Weights of a small image inpainting model: 32-pixel images.
Rows from block 2 of a small image inpainting model, named by matrix and row number. Rows with one number belong to one channel. Each number is 500 + 25 x the weight over its row's rms, rounded and kept within 0 to 999. All counts start at 0. Numbers have three digits each. After the name is the row's rms in percent of the matrix's.
After each channel's rows are labels from the 100 images, of 14848, where the channel reaches its highest value: "place" is the part of the image that holds the peak. Only what is clearly more common there than usual is listed. The data: photos of arthropod specimens (BIOSCAN-5M).
# convs1: 3x3 conv (model.enc.2.0.convs.1.weight, 72x72x3x3, each kernel summed), inputs 0-71
# convs2: expand pointwise conv (model.enc.2.0.convs.2.weight, 144x72x1x1, transposed), outputs 0-143

convs1.55 123:557541498471515543506489455510475502462499506508529531473509502507522530506525440475540505497512486484510504461525457475503484481487480505469482477506489496477468532469462470471490533493500497489446457495497493491477
convs2.55 114:539479500531500500524477508513500536507510511516500500500455500479500475474518466512489521510486487546500531465500466525500537456472469470500500529484477544466500500451467518535529500514476500438548532500487500500500529500491500484470455520500500502500451517517500500500523457456493513485479500445500491489500500473504517537523500490537472500507514500467500460441511508469489511522500457565459500474500460513470518471546459534500513
place: middle right

convs1.5 079:520533486480520495463475498458504468487475512500494480496448509483528507519511505486517486489505491529453509514536490446501501453523475447504484461473519503469480504509494528542509512477475525542444465491495505462480
convs2.5 114:529519482500517458500528464482491489541559500468478463500505500557524525500485484500512500534531488526500460500460500500508486500500544500477492500491500476500456489518518479471475505500551483480439508519559521455493461477500547467500500500500500504435519500474550469504468492492532517492513485517486467500493528472519514538481465500525471500467450530500540492525475515509525475521517527464513483521527469463500489528500500475500480
place: bottom right

convs1.35 107:516514502459499511482513512449504501474502493540527479502514531534519510523509439484596508502510511464455499512500504509480473521444490498494483528489496513497501515516503493457531521483502518469539495496476514501541
convs2.35 098:532486553517510500500463500467540516479523528504524523500518519494509491482465517462519516550467459500491462500476480528500482495500505459554542472500448533500490546500518500513481500515462500469500500500500500500467494540523500500530535468500500516509543500537473485481575509547481464561486495500500554511492451505489500536496483485500522500518468513500471500436500510535500498541500500488489500500476482510510500481536551496500500
place: top centre; top right

convs1.41 072:536549469502506479512513501482507499484543493493529518466489529486498492487497497471530532495480510529475485510526493484511464467467435505496446498495523479515479536480485520506533520499475510526462573503545519515512
convs2.41 090:500500482531490522500449515533464471535526500500515476486469538500500455491560500541500500521500516524516512500500500472525500460500467468500530474500511524463532500460472536539517537508500522451493520470500537465472500500500500533500500500513500478523500520511500500449531468465520519500511539500500486500500505506528500478500500496466500487500521491484458536477545500515476474572467500500570490521500500484531543463547443500513490
place: bottom centre

convs1.8 097:515486481514507524532531520484497482499505535517490522476494492523511492514488503497513521507514514519473476521434448460507498463483507507468470512486463494485468483507465476463482452531533459502488467537542466460465
convs2.8 096:500500468483491500485500485500533500527483500500500464467487494500500500484491500500476520517484500500500530520500475538500486522516500500484468526500531514500503444468500518518500591509483500500500500500500472500468461500500479481470482539476500535500473567471458519540488527500482500459500539537562476472534549463500458500500476467500475540478500490500522475474500475464500488477500443527471466524539457481500547500500510495554489
place: middle right

convs1.9 081:463469496495504466476472499441516469495481486520490506504507567528539477469517486510520511536543488536512507500503493502511498487459502475499505513481534505506462532452448517491496485515511505544493453506526503460475
convs2.9 097:500530500536500460515462456500492519515500485483529530463500500469460462485477449500491500500570520500482500500500532514528500500424479500500500525469500483512529490500463500500499500531508513500500470487500500438552558500464466476516524500500536500500533511527500552500500500500485500500460472524523490500491510488545516444488479467485514485529522500475500473472481517500500497521539522495509500504500520500500533575551468537500502
place: top right

convs1.63 089:519470456529454505505458477496510504487448507471453474466492483475494495504493484463494523508482453530513515499487466487507480468506516473500496490504494464483477487513506525468456488525507470558480485537533475478458
convs2.63 107:486531436470506500509535504523523500508492483468492500463500482520487468500491475476508537471524492524500500536500500533539500500477481526465515500500497460505464500462439500500520500519521509460473492528464482473520484486500527482500476500484500527453451537458539481500458512500500500471465517554453431476510531466500500506500508500521500476456472500560525500500523500474527500500489500482550444504503482500500523529480462522500511
place: bottom right; middle right

convs1.28 108:484536489503421480480501498520506488467433508521459467526507516495510479529560447506502483522513530468491498487514505514496491468499502473482519469492512481508475538518549514489526500504495487525533491521519531497526
convs2.28 104:500506469452509491471560493526506509469500488517532500514512476474530498510466515500500519513538500508481473489457486536500528520490477500485500472507495463532490535500515472500516465500500562487510512500500500500546471500447500510529500500500509523471482500525500533543492520500472515470500471523479445520505511482540522543480562494489571483461473521500543500500486547500569508500532491471491475500512543500468491515444513505500486
place: bottom right

convs1.66 100:571534526516513495526518503485541511507570515504536522493465497473500499498486498466497508509509518523452463472497513494516449501488455545487481514483490522503491481486453486501490477509497477476450476508517470513476
convs2.66 087:539500521510460519466519467515500479548479500461483525489554522488500467442500500515492526507473500500545540466486526500486522487500458500518500500497410525528500462470500500514463508510515458500500500511500534485500500500500487469500500500476500500483500525464479510534478488509549519473542530500500489500500520475481500531529511472473477457500500500453500517519512460532472500456460470500513500500577478500524543515500500518471528
place: centre; top centre

convs1.39 114:543495493468507501447488508485499475511503465469515436472537547500524543504516520464529481522506490538480518543494493517478506505472511482508483513517526501504517535463463480519528530487503511519507514518478561526519
convs2.39 102:481532538486484540500532445507500500491537500500527490477500461500473518524500481459558543476523500520500463465483500479474493493469500500506490470500445508500517513500500500463464522537538479500500463510519500500500500489486483500500500467516530525500519590500500480536500530526500500500473500500551520500484464500481470483517481500458500486513500562471488474446472529509526566500485530488521500488500494529551500510524515465474491
place: bottom left

convs1.59 102:456462517491532485496469475462504500457507507527476521467529528502507471454515501496502546495514481465500525511513496494531488509479523512509500502547476518478509491491428530463503469549477507519501509483503504481440
convs2.59 101:495576447523500447510522487500497492509482500506472500475500487547482500533500518472523500461500500523500522537479482518533500514487500516500540490479511473470458500500470514533500521525550500517439450500522479479500500481474490482500482500462485500487500515460528509518485452495467500475500469527544458516529547497543500500481482490527483478461448511470500500500513500522500469517488542426516460468500524500500511500476516530500500
place: top right; middle right

convs1.34 099:537541507481556544547524493506513519517539523511512546494490506448505474507507510483489522480520504493446469475489514509511448502516490530492499532506493483488502469465509546511470462493485494472476480502525458491473
convs2.34 102:472518459500505529488500500500452500500529446490500500500481514484500500500500481517500500513475431499526525487443500439486484508500487487500513528541527532514475516500500500500465519569500500518470545536500474454488442538500500485521533500478500516474476500481474527500500493442529474473500512523525521458474500475507500482470465500527509500500500506518521500533526473500500504538467536478536481469488465477457465500526461514552518
place: centre

convs1.11 095:551555446480460491475486523489486525527507483492496480474490491495496531509483512487468435494513518507465482506478480490509461493491525451505515511421448522520499476499516503508497481514502496522476473498511525481505
convs2.11 091:472483493500500500500500487524526500467500516456489529513500531518455500523478527500488500452477500527504483500500530509522546483500445500500507500500485460533535526525466549448519500500500473493500512461500522539486485457500549500500507500500500556500463500534512447465477524461536466500467533540511493500500532470511500476453500514500500485500498540456500474545500522479500534457500474537544471500530481500477477517458500481457500
place: bottom centre; bottom right

convs1.54 097:539530508465509529487484498488498510457512499514488526499496531528520539506490447476562515503499490519503522463518488481484431528471477488471471504524502501473501532468467505449503555482472520509504527489491500476510
convs2.54 105:525479500527519500500449510524468519500500500522500500463500507538447500489490463500488505540500514500500540486500483536500562483486454458489525518511487500531500511464500524500542500474519500485500500511512485500545539515522529471481483521509500475506473461505500527517500470480500507471463539501500492500517500500516530532500483462518500532510500468482555500447519482491451500589484469550484564500500490498478532471521451514520513
place: bottom left

convs1.61 086:517483495481498486486483453484449473486481465488493522494471513510543485539519474473546542512515504476486476514501505449484436480499464468478482520501498531531490484494503490466468497475451519535480492526508501467479
convs2.61 101:471519500514543500500523500484473491500512480517512500537500485519474453480462500500441514516512489500489500519500476509500500466510462492500553521505511532500500527486524500500500534500477467500469462518529525448533499533444500500557534498500517523500486491466519500527471500500539568500474500521469464483494500500544535500529500453463500537515459479500518549500500500485500483500497500528483542500444519500489492462548457534546510
place: bottom left

convs1.60 085:465479507494517473530468437517499477518507467512514502526477462506463487502475452514464493513504527479492485473494468488492478475484522466506517537433506536522508501522486524496472478527483511543511476503551527503473
convs2.60 100:491520477476548411528510529529487471527492522484500512500493506479500454477515445444483500535490500490516525488484500465539517479500464530480487526500471500500538475500499471509487500485515500500500465469489500474491475457476473505500500566479517500521477469515500526515500500488534528463500531534539500495550500490524500466523513472490479500500560500450500518491536477500488459535500507536516525529511500491483548530527491500536520
place: top right

convs1.36 097:572537479471464520468503496489499516491496465510498484458489523542522510514510487491531523529546472475489449501464473509497466483448450502486501551466481494487502522501502479492510507499451504477500497516500513474490
convs2.36 118:518500486519484500500500487526476519500500463491514519483500545500461469471500475515468516500444500521529500500525485500535500487470429500500494509500506553463483500473478520501547528513500500465503531500500529482487474553491500477457532537485487484523471575533500456486500465500514426477500500500500499490489505482536456500508528508474536500500497500491500500468460467493461500500500452500550528483500489481500562488537476515523500
place: top left

convs1.50 086:498545491472495493517520468505492530477449550513468486494496497525472528462498462497479485497490539477476481513506510464487478488492520499483498526526471500493463497501475519424538515513487517478512465545524507517552
convs2.50 099:500478447488500516500436524533465500511538500500500500466500523535469461468500452500471517476507482500518542513500500523479488492500500490458483517482534474500500492478476482472500519528500511463521526500528500500484485502490514500471500500481500500476427490518520500474453500500456533464432486527515498500504515489564466450525500515519500444509470477524527481457531500486512483513532447515512500500505474474461513524536500542505491
place: middle right

convs1.43 093:468545504465500464524491476504503490484455491544486485524419478522491526493481465506465487527506492441510512496522510500513461509503505473505509529492510519538461512526520514459481458522458511501501479503526501516521
convs2.43 098:490500500474516516500500524526455486529576500500451519467477500492500449472500466517500513500477512551515552500512480492500532486500462500500477500500472500500526465478458511467508522486465529480476517482500466464490524491477507553500500511500478514527472466537480522500490500500494500454500481535500500483500511500539476523552523519543534457500534468509548482484530516482474484496500487500515540533532472500511519539539446540511523
place: top left

convs1.2 086:482429498505491481504485468451478463492497422478524503491479536494520484508527496514510491514480498513482523495476510534469489462461501489480518497502504505466514551504471548502496505499461520551484517526465497496481
convs2.2 114:480526521503538466500552500531500505514500482468475490498500458579505468520482482471537485500541461504500512500525481447504504484486500500478544500477511504500513509537500470516541500539500500508454480500524537477500500500440500493528531496515500500468517470487516500500500462500479527479515500500470476507500513482500571472483520500514500505486484500468541471483462489528547532540500568480500526471473539479513452514531478500500516
place: middle left

convs1.31 099:515480508494551471482497508487505519507487443500502475490484521475517491521504551479480474527543464535487512544494499484541498482487505504519501493424492532496481551500510518552527525486508529523491512493532536511520
convs2.31 086:516507523500490529500556514500529500500500460462509477525500500500474500530500511464500487525524500500500462500465532500500477543514500500542552500474500500475518493532500517454455557549521469493500465500557534462464519500476491500500500521500500513500485523555519500532548530522527470496490513493544525472500478537448476510518523485453500500539479518500482524526500527515522515500539513507480552500500538531521476500464500500450500
place: bottom left

convs1.17 088:573534487474459507472519507457452490516542504485510503477479553505509545515471470475501469493476484489470483456497502481515499505480498475491507531464494533487475503486504500465503511499478507505464550478482526480531
convs2.17 099:500450500500516513500500500538470532500500525475476556500515519500500500500484536500500453500500489499500459488532500500503500486543500525500527443500500526500500500509500500500525489500465500526550500500466500469484544500481500500470489495549500500560500512546537478462547500525541500500500532500462533500497477510563538558500465545513500513500470533500428500500470500500500529500547475500487530490446500514553500479532500487500500
place: top centre

convs1.25 098:503518495473447509519517494499492535450443507506478500466533470520511491525496471478538498532545534443509481490528512499531470541502509527557500516516502480491488499518498518489513476520468475478534461496522497485486
convs2.25 086:550526463500468527511463511500451500464472500531534518513500548480500490533500515500534500473500481480495500535500500572468472530518529500490538531500579500500481554500500542500483466500487500471548466465477519450500500500500463504483520476445500500487500471500500468500488500485469500500473474484451456552500464500500466514461536500500512488500500500494500478500481500500525479454500466500500470500500496478492457490473473500500500
place: bottom right; middle right

convs1.68 101:486557482498480477429488465518462479511529492475521446503490517505521548500494554470494504499542478504501522536499487479506522487495513491498506484489524528487500509484483490503460506520529479514445464490483538463484
convs2.68 097:500518509500523500484500485500500458502512477489493500465454480500486500525500476468500464462556517544508459522450490500500543527473461500516542529500500483469513485517500500474475526528481476532518500523527454461465520468452472461479500507513533552500529533532521471500500500500535474479482500500468525505500513472500500484467529459500518500461519536500463421509485500474537500500519500500464500502506480500445500541500517485531480
place: bottom centre

convs1.13 119:417473517503509467512513492486463472486454462496479497498481479487463445485474497493463491493474481500495509506493504488509515468463501474502490475473489491491502530546548522510525552532506509503510544518504538509514
convs2.13 107:468489513478482500500538500520500510523512517446448510542511512477558539500536517492500500532484490493486478478500487448467532499528500503447532445500533468484500500547553457516500500506534522532500500478534477500526484509480530500514500487500452469500500480524475531486509468500477500500557544464500480541536500531459524453514511500500474520543530500500473500556497519487500487528524516522500500500472500508486478500500500484458525
place: middle left

convs1.57 083:501479500499475521476502501454455456492531531492502506480465494553472503477508515524527472467454516506541460523466493481481506470483529463481525519492480511518505485491490500518491472532521531487454448519519485475468
convs2.57 092:511500534500495513514485522468575453469527520536500500500534508500461484500484500458442556488455491524521529527488500479486490488500487500500479500525479487517518500485474554500500528482500512500519505500507470500476562486483466533500435486482480525535552546484481500500500519500515454545508500500517503458500542531471461483489472483506483500500544525480479530500514522513479466477519514486478477474500511558520500517537489500520485
place: centre

convs1.67 091:503496477500440496506511514485487459545502500473508445515472473512460464513479503489481492475488477503508457493483477490512508498500477452510525508409456491483458518511532504531500514518520505512531494507519536490511
convs2.67 099:500500462463500509519538500500559500493480500455455516500492482540527496518478485474500457500481500535500500500515490430515523479494500522425533538500508500507544474530523500500507478461491475500459476504525542479521531434447518500486500518500492500500488474457521457487470500496465530500518516527519466500530550480487500479500500500479480500488540500500527487545500477500500545478563500523500524500510461491500482520500491535500500
place: bottom right