A small image inpainting model, trained from scratch.
Model: 2.91M parameters, 32-pixel images, arch unet, norm groupnorm, activation relu, widths [48, 96, 144, 192].
Training: adamw at rate 0.0019, 20900 steps, batches of 384.
Data: trained on photos of arthropod specimens (BIOSCAN-5M), 97500 training examples.
Rows from block 2, named by matrix and row number. Each number is 128 + 24 x the weight over its row's rms, rounded and kept within 0 to 255. All counts start at 0. Numbers have three digits each. After the name is the row's rms in percent of the matrix's.
# convs1: 3x3 conv (model.enc.2.0.convs.1.weight, 72x72x3x3), inputs 63-71, a 3x3 kernel for each
convs1.0 102:130143165107158128128128118128128091128128060142171159106139128132149130128094138132128128128147106128114128128082120131156056129139128163084128136163111143114128107111067103128128128161074128117071128147089128119128128083091128174086108090107
convs1.1 095:109159128099149137162096128146141129128097108092100110124152140099113124140091128128128128114108079109086096128128136128092128093144128128164110128109158128169101123100128080067093111128162121133181099165128087128106094106152094128128109124128
convs1.2 105:116106137128128155128162155130171169153160091128184128128158117128121087128118117141146128128147106128155128096128156170200150138099098096089128102107128128128133128128128105191131095128109128128128125109109124135154130102117136161134128091092
convs1.3 089:128128120128117108110193150163165161102139143128162099128159145128141108128127128137179128128172128128168128127128116116128151128140128128100146128161128128128156128146133152146160128150149090128128123148101101128070080124068128156128104150128
convs1.4 106:074070128082180151072143128159148128128128120152156111085128128157181147134131111116112128154137128128101095150153128117125128164090098138128128106124158146042128137135128114113148128189161128128159129153152147136128142128132130139128184154128
convs1.5 104:147128163158099145146128115173187146128153128135128100082101128083082151115101140109093128094088128091148167156144120157102079128123118134113128145141108151111105104113137133128147128149128124095135122074111128128121087128128124137128128117114
convs1.6 107:128113128087173128118120117073128128154146099128129128128128104104195087078096105121106142092136128118095108128140154128128169115128140137154120095141128128114128128132128105175119110137128088117128114149166128107184128146155128128127085102139
convs1.7 100:176128128176128128166171128115157102125153129126181115110166128144165081114102056128128128164128118128146128082143128088138137096086104110137127113160128105114104148169127129187194128128147137128147128109178128128150128131124113125128095110094
convs1.8 091:124165122077161090088063093094128089157172128137128128078120150086128128101128181110097121120111078130108140128115165134106172128159201153172167128104172128128174080086128111102128128112138100128095111128136087072128064122128091099109134128128
convs1.9 090:156115093115187128128092155144123177166128091146181152105142128128189097119092128128099137115127060128063128146100156153128095117151128147110128124138164133139160128128128123128095128176128128118082108128077101141128100097128128171085084163107
convs1.10 051:128128128128087134095128118064130124128119140073108128092128075128088109120128112128128128124098128111093154105128120128124135148128102092090065128128099074089128128122128128071128128159128140109111137107128079128128138074128128128128128128186
convs1.11 093:128075162128167170101128076128149157120177105128160114134138109128128099121099099121128103128128129092082134128128111128196115128119093132160119128161128116125128126128128128128194144138139127101106121157128128105104128143128152140128141103110
convs1.12 102:120141168128073128154128189107128135093108128128128138117147141084096108128128128152128128128128117128128139161128098146100131128150128128095111128128128159154123149176199106119107144160191143166146131102128134128128151128149146128132119165147
convs1.13 092:152153113128134138127128128128146128093128142116176110125141128160134125103161128176164120191140153136167128128168132164131138128128128128110128155140112144128128134137171161128164143124183124141156135105141075174147123128140142143153128137128
convs1.14 099:075128107116128096128147149115116159140152129110077128103092128125119131128128128102128081120071128100103128140092128128168097126148112128117215166144178142129167089081090128171128128130128109128128082128139145154166091079086128128111158120145
convs1.15 094:118128099138130128128119096091146128078162124128128109090054078115098080111112122128116128128096096128090100133128110105179113105128128106141105132137128102146157132128128128078170137093128106089137092165128135114121123107128097080128117143128
convs1.16 098:090128116139199119128128121160122141118128121118166131135165128150182144094126098128099156128085128128110087128128121151090163137142128163128128156159177145128167136179137128103154142160128132128128164113096128099088128187120162128142167128128
convs1.17 093:128128110128156128130133137190124128152128096123128100104129113094129079096128147169197175100128149128128163116107093105091137128154138128128115105128122123105128152195128128128152128110128106128097095167121128139095155186154114112130161128128
convs1.18 092:128127091092167130128131160128128128098128099128133119101136128114212128128173128128141144135202128128128101105097128152101128128128142099128128119147128122113134134128111136128128146166103081120109128128138145063128088128128128173150132140128
convs1.19 114:128112170163089133179128128100119099056117128085120148128128170128152128162174103128163128151128171150146114110128096042116099079102128095128106117128096118121121156149145108116114185121128086128131086110142104120128117152142072128149090110122
convs1.20 106:080106132118057159103133128113128110131146118107166128128120130147128169175128159128128175145138144109109124128145101129169128128156153187148132144203148138147158080128074102164128141176128131117093164140140148107159128148128128168151108128103
convs1.21 094:158153141162101128098128128151087096152128105128133128128150093124093099148183145128131128114128128147166139170150174128111114147128157126144174112128109128106128136128114161163128144110110151126158128128128128101128153170128142120128154163138
convs1.22 107:113100128128035117130182128145142174128181172128163145136128132174142148168163164126131128140128065146124133128128128129157111128128160141128165128155114146140135131128113126128128128112098128148128128131128142128128146128128139139137128148149
convs1.23 096:141140152128185088109128148098054113137148113128128116154117114075165120105164111128128144128131128107105114155128128128128180100128149128165128100151128099127128132128128128159128110102120113143128083111179128111128085134113098128139114146147
convs1.24 104:128125148163155123128158146124104146128163126121128159110128076176131128128194118126141128128111128128113128153178128108090145144128128125128109113182097128142128128128128146141128128152128093167128132093142149163131107147113173084134152128128
convs1.25 085:142094128128063172097128087083128156058113128128134124179128149158142137130139144134128118128128089098085068136119135109181076128128121165151128128174130128128119094128111128128149128148126128111092121128129125121132128128089124128095141128128
convs1.26 106:161128181165101147152182128128159136069138128128124137128130157177140151100163132101138169136128183128128128121148098149076128144128128128147121160128101155124128101093160146112128159120106118145131138096128133128129128139157143128161128145128
convs1.27 103:126128123097212128104068128135114142156146089128126128118128121100180147128128128128128077101164077131121116128096128149148129126140184160128150168106144150145128163120099112129128084135110116131102105201117123118128159117122105173128098151155
convs1.28 100:128128128101128135112128109129128142151151128128174128147173172146175171121074112128116128128150128108111118128103117161196128159128122156128128128169114118152139128178131143177131128128139128128114128164101128143104146138119155178135128150114
convs1.29 097:159101107128128130073128128113124128079159107152128128141128123154159128160151123128083105128161128115128137113107111112128116129139148095128103095148165120128060141128128157083098128128129114128120119128128128128128084089106128128094122134128
convs1.30 105:128115128141128128138146158138177128120128151114159128099099073128153131128095092143153128150174152128145128123137143085165140106075107073104106112128076124119128203151134142127198151128148093095150078136166114149175128153156107141162055094104
convs1.31 088:134160168128164161112128128128151124169141126128159128128128128128125091154109120132132151147137130103126146136128128128033128127186128128168150122152113158142161128128177168155128155128146152139183140096111157126096135143191128121142123128128
convs1.32 100:128134103128073128128107142110128105112128084114082089167128158106128128147173175128124128128128111135146128115086159109148149086119090115094128131110128128132107167123152128128114110092128096080172107159128126138128128089128071085124105089141
convs1.33 100:092124161116141128128128129128105089128148116161141128129163128165177128128181191138128171130151128128128104128128128136092132134095128129079149105100099128116125141128137138176133149186124128128124178132164150128128172165177165134128149128115
convs1.34 101:128128088128128138128128136128118128128146084107134072128128065128112128170098102108111101128128139146101115128099128128168128126128128168128128161159110155151088116128081095128094099128122151113108099162120110128128128128098126128117113114094
convs1.35 103:147128128130085143150185128128128106122103093122128096164139125162128114152181147132153149095092102128153128141128147128071141114126142115130126095128118113094133116164128150141126128128130128128128102101151129152137142174166128110128157162154
convs1.36 114:128083128128164155146128105135113148121128062128128113152140147130143128151080080128124128113138128128111144134128128128192097163115123112128121150128128128128128128128140128128128135165116128100136095183077128115105150123159124128111128128067
convs1.37 095:128092106128123105128142132128153120125132164132113128143127128128159108117144149173172154128128153136135149128130153094156128151064101104128128128107128138149112178158178151102128128122157128112128081181140103153155135118162095150158122111121
convs1.38 105:136087128128188128113092086128128128089135136139148128123141122126128117128101164133165172138166113128094109138128113128128095128126147112138077108098128140128162122128154128102140152163128107158128091155098111048104113151106128128082128128101
convs1.39 111:128140128140130128165128111130128099168141128133172128111109098128189138128150128128134112128176128148128128160116113170119119140156132128103145083117128121107128130147162128199128159204143128147147168168119128126128103135151151144128128146145
convs1.40 118:083128128180186070141144128110118128127145139144128105128128126127128083107128155128160097150139117094129163128146120128086128165128128136128129128104105143128112128128166109182130140104097120178143133091128128128126100156134128128128165105128
convs1.41 090:113145128129170128124128117128141138138128128136128168112107128091128103128072163137147128157191158152156153128128128128128105128111177128145155138125142139143178128095128131155128145175128154128115106167128162128111152128147120128143128114128
convs1.42 112:148128142090146128082104131066086165121118123128137096128095137111096128119105128128128128092133128118075116183118086185078103172166128148149114132132128155130174121114107128151128140153128110128128141146103128097098105128112128096065115126128
convs1.43 104:095128104124205151128128128128129128097128128151155113144146140128141128135097096115099135113171128114100104106128128152154110132100153146117148134093166128129182118128128124128148118158105128128144133177113128128128128128160137176105146130116
convs1.44 110:120145156128152136128126109109117127167164128151128128107128082153124091151128128128121081072111093128099094182123128207086118145129156128173177099150139106128137093128134145127095151143128114143107183128128164126128151162133165079128147128101
convs1.45 105:128128128128128102099162105076136168167183136131128167164156110145177128119157143128125115128140153118132114128129128128095150146111114109147132113167153112107128108147146146100151132128111128128153108152156113167153109128128114119144129128106
convs1.46 105:128160128128128161128128136110122155128155105145154130118100128126172128094161128128085128094128102136112116139144115145082128128168152143178128109165128105128087080087128128087096121169128128149146164154157148128135128158128181105132128141142
convs1.47 097:109107070128068081104109128084114128088128156123128125128128155128128104128140128124126128121102085095120095128128128128097128073128128111095059080154131099128128171142095154128152128156164128123128117128136121133128138098127128128143103095128
convs1.48 119:142141128128085099106138147152128128135089130121094128128088066128089088072120057128103091128106123072137128106150134087128141128138102128128098114146152106134128128128122158066128134053131128149128097123124128179154078128111128100160105118133
convs1.49 090:128100181131128183132094143128128128128192093133197128145117128098128081128128095131091128128104141162125125103131128146128128128128130153128128128113112128113132128128128128144150149182144147148128128106128098128128128128128097128128125142127
convs1.50 098:107128144118197137128135116134128128097128101122110128128150157128148128128100128099114111092151108124080151134128128162173126178128151146130128136128138144144140124128128128151128148128115141146147128193100128100128128117151188189113158160128
convs1.51 106:128124160098168128158148154100128126128147116151168152140155151140128156113128126128125139098129153140137156128103102144107106113145128162128149128128100151128128128173128128128110129163128150136101186150143128128125179174148189120128146155127
convs1.52 106:103129099094201059122128090126115099157128128139177128148128102106128100100090117126128128132138121101127097151128105128086128087103170108115111118128162099119114162179128128128128128128198128128128118157182127099128128128166098099109071055107
convs1.53 102:128090111128128128114192128114123128112128104118128106138175174164160196116129128122137170128141145097145151131128121162164150137089104128106120128152136136128128128133121128175162129128128128121094152100151104128096086128093147172177128128107
convs1.54 107:111106142128174161141128132128107153150128133128128128153144150092128128128112133161160126128149128136121138128085128165106130128116128128134116132058119142162128128129124128128128128144114139093122118148094128112113134119128146134105135128159
convs1.55 110:083128128102202128128143095129148128130106128128100107134112114091094098054091128110118103121163083081101083151157105128037178119110146128135111128084154128140128128128128101074113128154168122139134128128128062128143101128141109075128128112128
convs1.56 113:089128143117128155130121111137128128135128088121118090156128130169128112128105139143128128120128128142106159128088125168117085154111128150128177128128128128128126100133128153185177128178145166128105161115125128089128142128128163142126139128144
convs1.57 090:139195128128128131159128128128070128153160128109123107094062128135106128128078128128077088109127108128070128159128143163098149110141128144168176159119120098110128077128106128160085128163121068128119110135128128145101128112128128082096128108128
convs1.58 089:187128128169128130121128128120116131116110099125128108113128085165128144116163140125128126163128152102128111094084081128079128128142128072076128040128128088069128128102115196191156128148148114090128128093128128128096128099135122128183118105128
convs1.59 103:128137128124153112140130128098128128094162155128187146128162166099128124128091128153128115118151128157082156095115142128136066149128128145128142128128108139128117128128128128139128128151109128128128128128070114128128128128100128144068066078076
convs1.60 094:128112098128192140138128128128157128174137128164157131128154169107138128139101128105103128128128128115116115122089173135092167128128128169143146111107187160128180147097115135134139141173169117128104134162097128148144128094095128152084137128110
convs1.61 100:128128128128128184140122130132128162128164144128155128128171128134078149116079103099128119128128128128139128128135147104186128111162138128128098113141135137169128152128144100156102082139153095117128106155064128129117116122107128163089128101128
convs1.62 095:081093128128126063128134111083128072128169115090142131118128128128113109108128122090062106147095107146128119119128117138211128137103153164150179151172128128142161120111085128192148105128128116128124128128115127132128099081094128112128128077095
convs1.63 107:128128135128133128128088059139148139107173185171138141094125128128109128128118128133115114131144065128145128154097128133198123128139171163120156137106128124181142103087128156128130094128115087130106075149133145128128128107104105128111095107128
convs1.64 082:083128128089128139128112139142128128155078128122079128128155147128188157097128143143173135128123128087136109108153128140127128097117124156148111140128113143103101111137133139160136110128167128153138146147153110174163160148180128128128128126170
convs1.65 096:128151128113128170089128138128128155166163128152170123102140128128146106135110128101128128082134099116128128145140101184178128092135128128110174089128150128128155096159090088180118126162128156164119183179072128142121143140128179219112141158088
convs1.66 089:082084131093170128128146091110145128110126128112108081060096128141109116089081112126083107105103146128128118112149128131131172108128128128140128152141166128117128122079117071128088128131158128119152128119133157148124128105133083128111128105125
convs1.67 088:094128148161168128128128090128128124109128141172142128147193178137128128097157116118123103128141128128128128142128163128128128128128107128137128172143150153119101156151124114182163128152128128115147130128092109128135112117116163150084162164128
convs1.68 091:113128128076128148132099108128128136128147128154128137101128105072116116096068109118114128123128092107108076128128128162123118067128128120128101103128128126113128137148143144188135143131151109115112133145090088073122128128128121092128128128100
convs1.69 099:096105105113165104114114096128128128113128128128148128154183183128155160128120133144125147154154140069128086152128103144128121139114131149114128135166174128125128128159128128153184143157138147105087128100081128126121114144132154165121128108128
convs1.70 111:120128128101164111151066121107107161128107153094145128134120123117135117138068136125104108128128124127071117113128128128164123074158128128148128147106159128162128137128128129073085118164154109128117066202087092145087128119128128166078105128102
convs1.71 099:136128122119128128122113118128159128109128128163189128103133143175128175128128146132127128128131138148130108131128128128187095129137178128106144128164132143155128165135106138128164128153136111140097128180128108128128128128143132177128128151128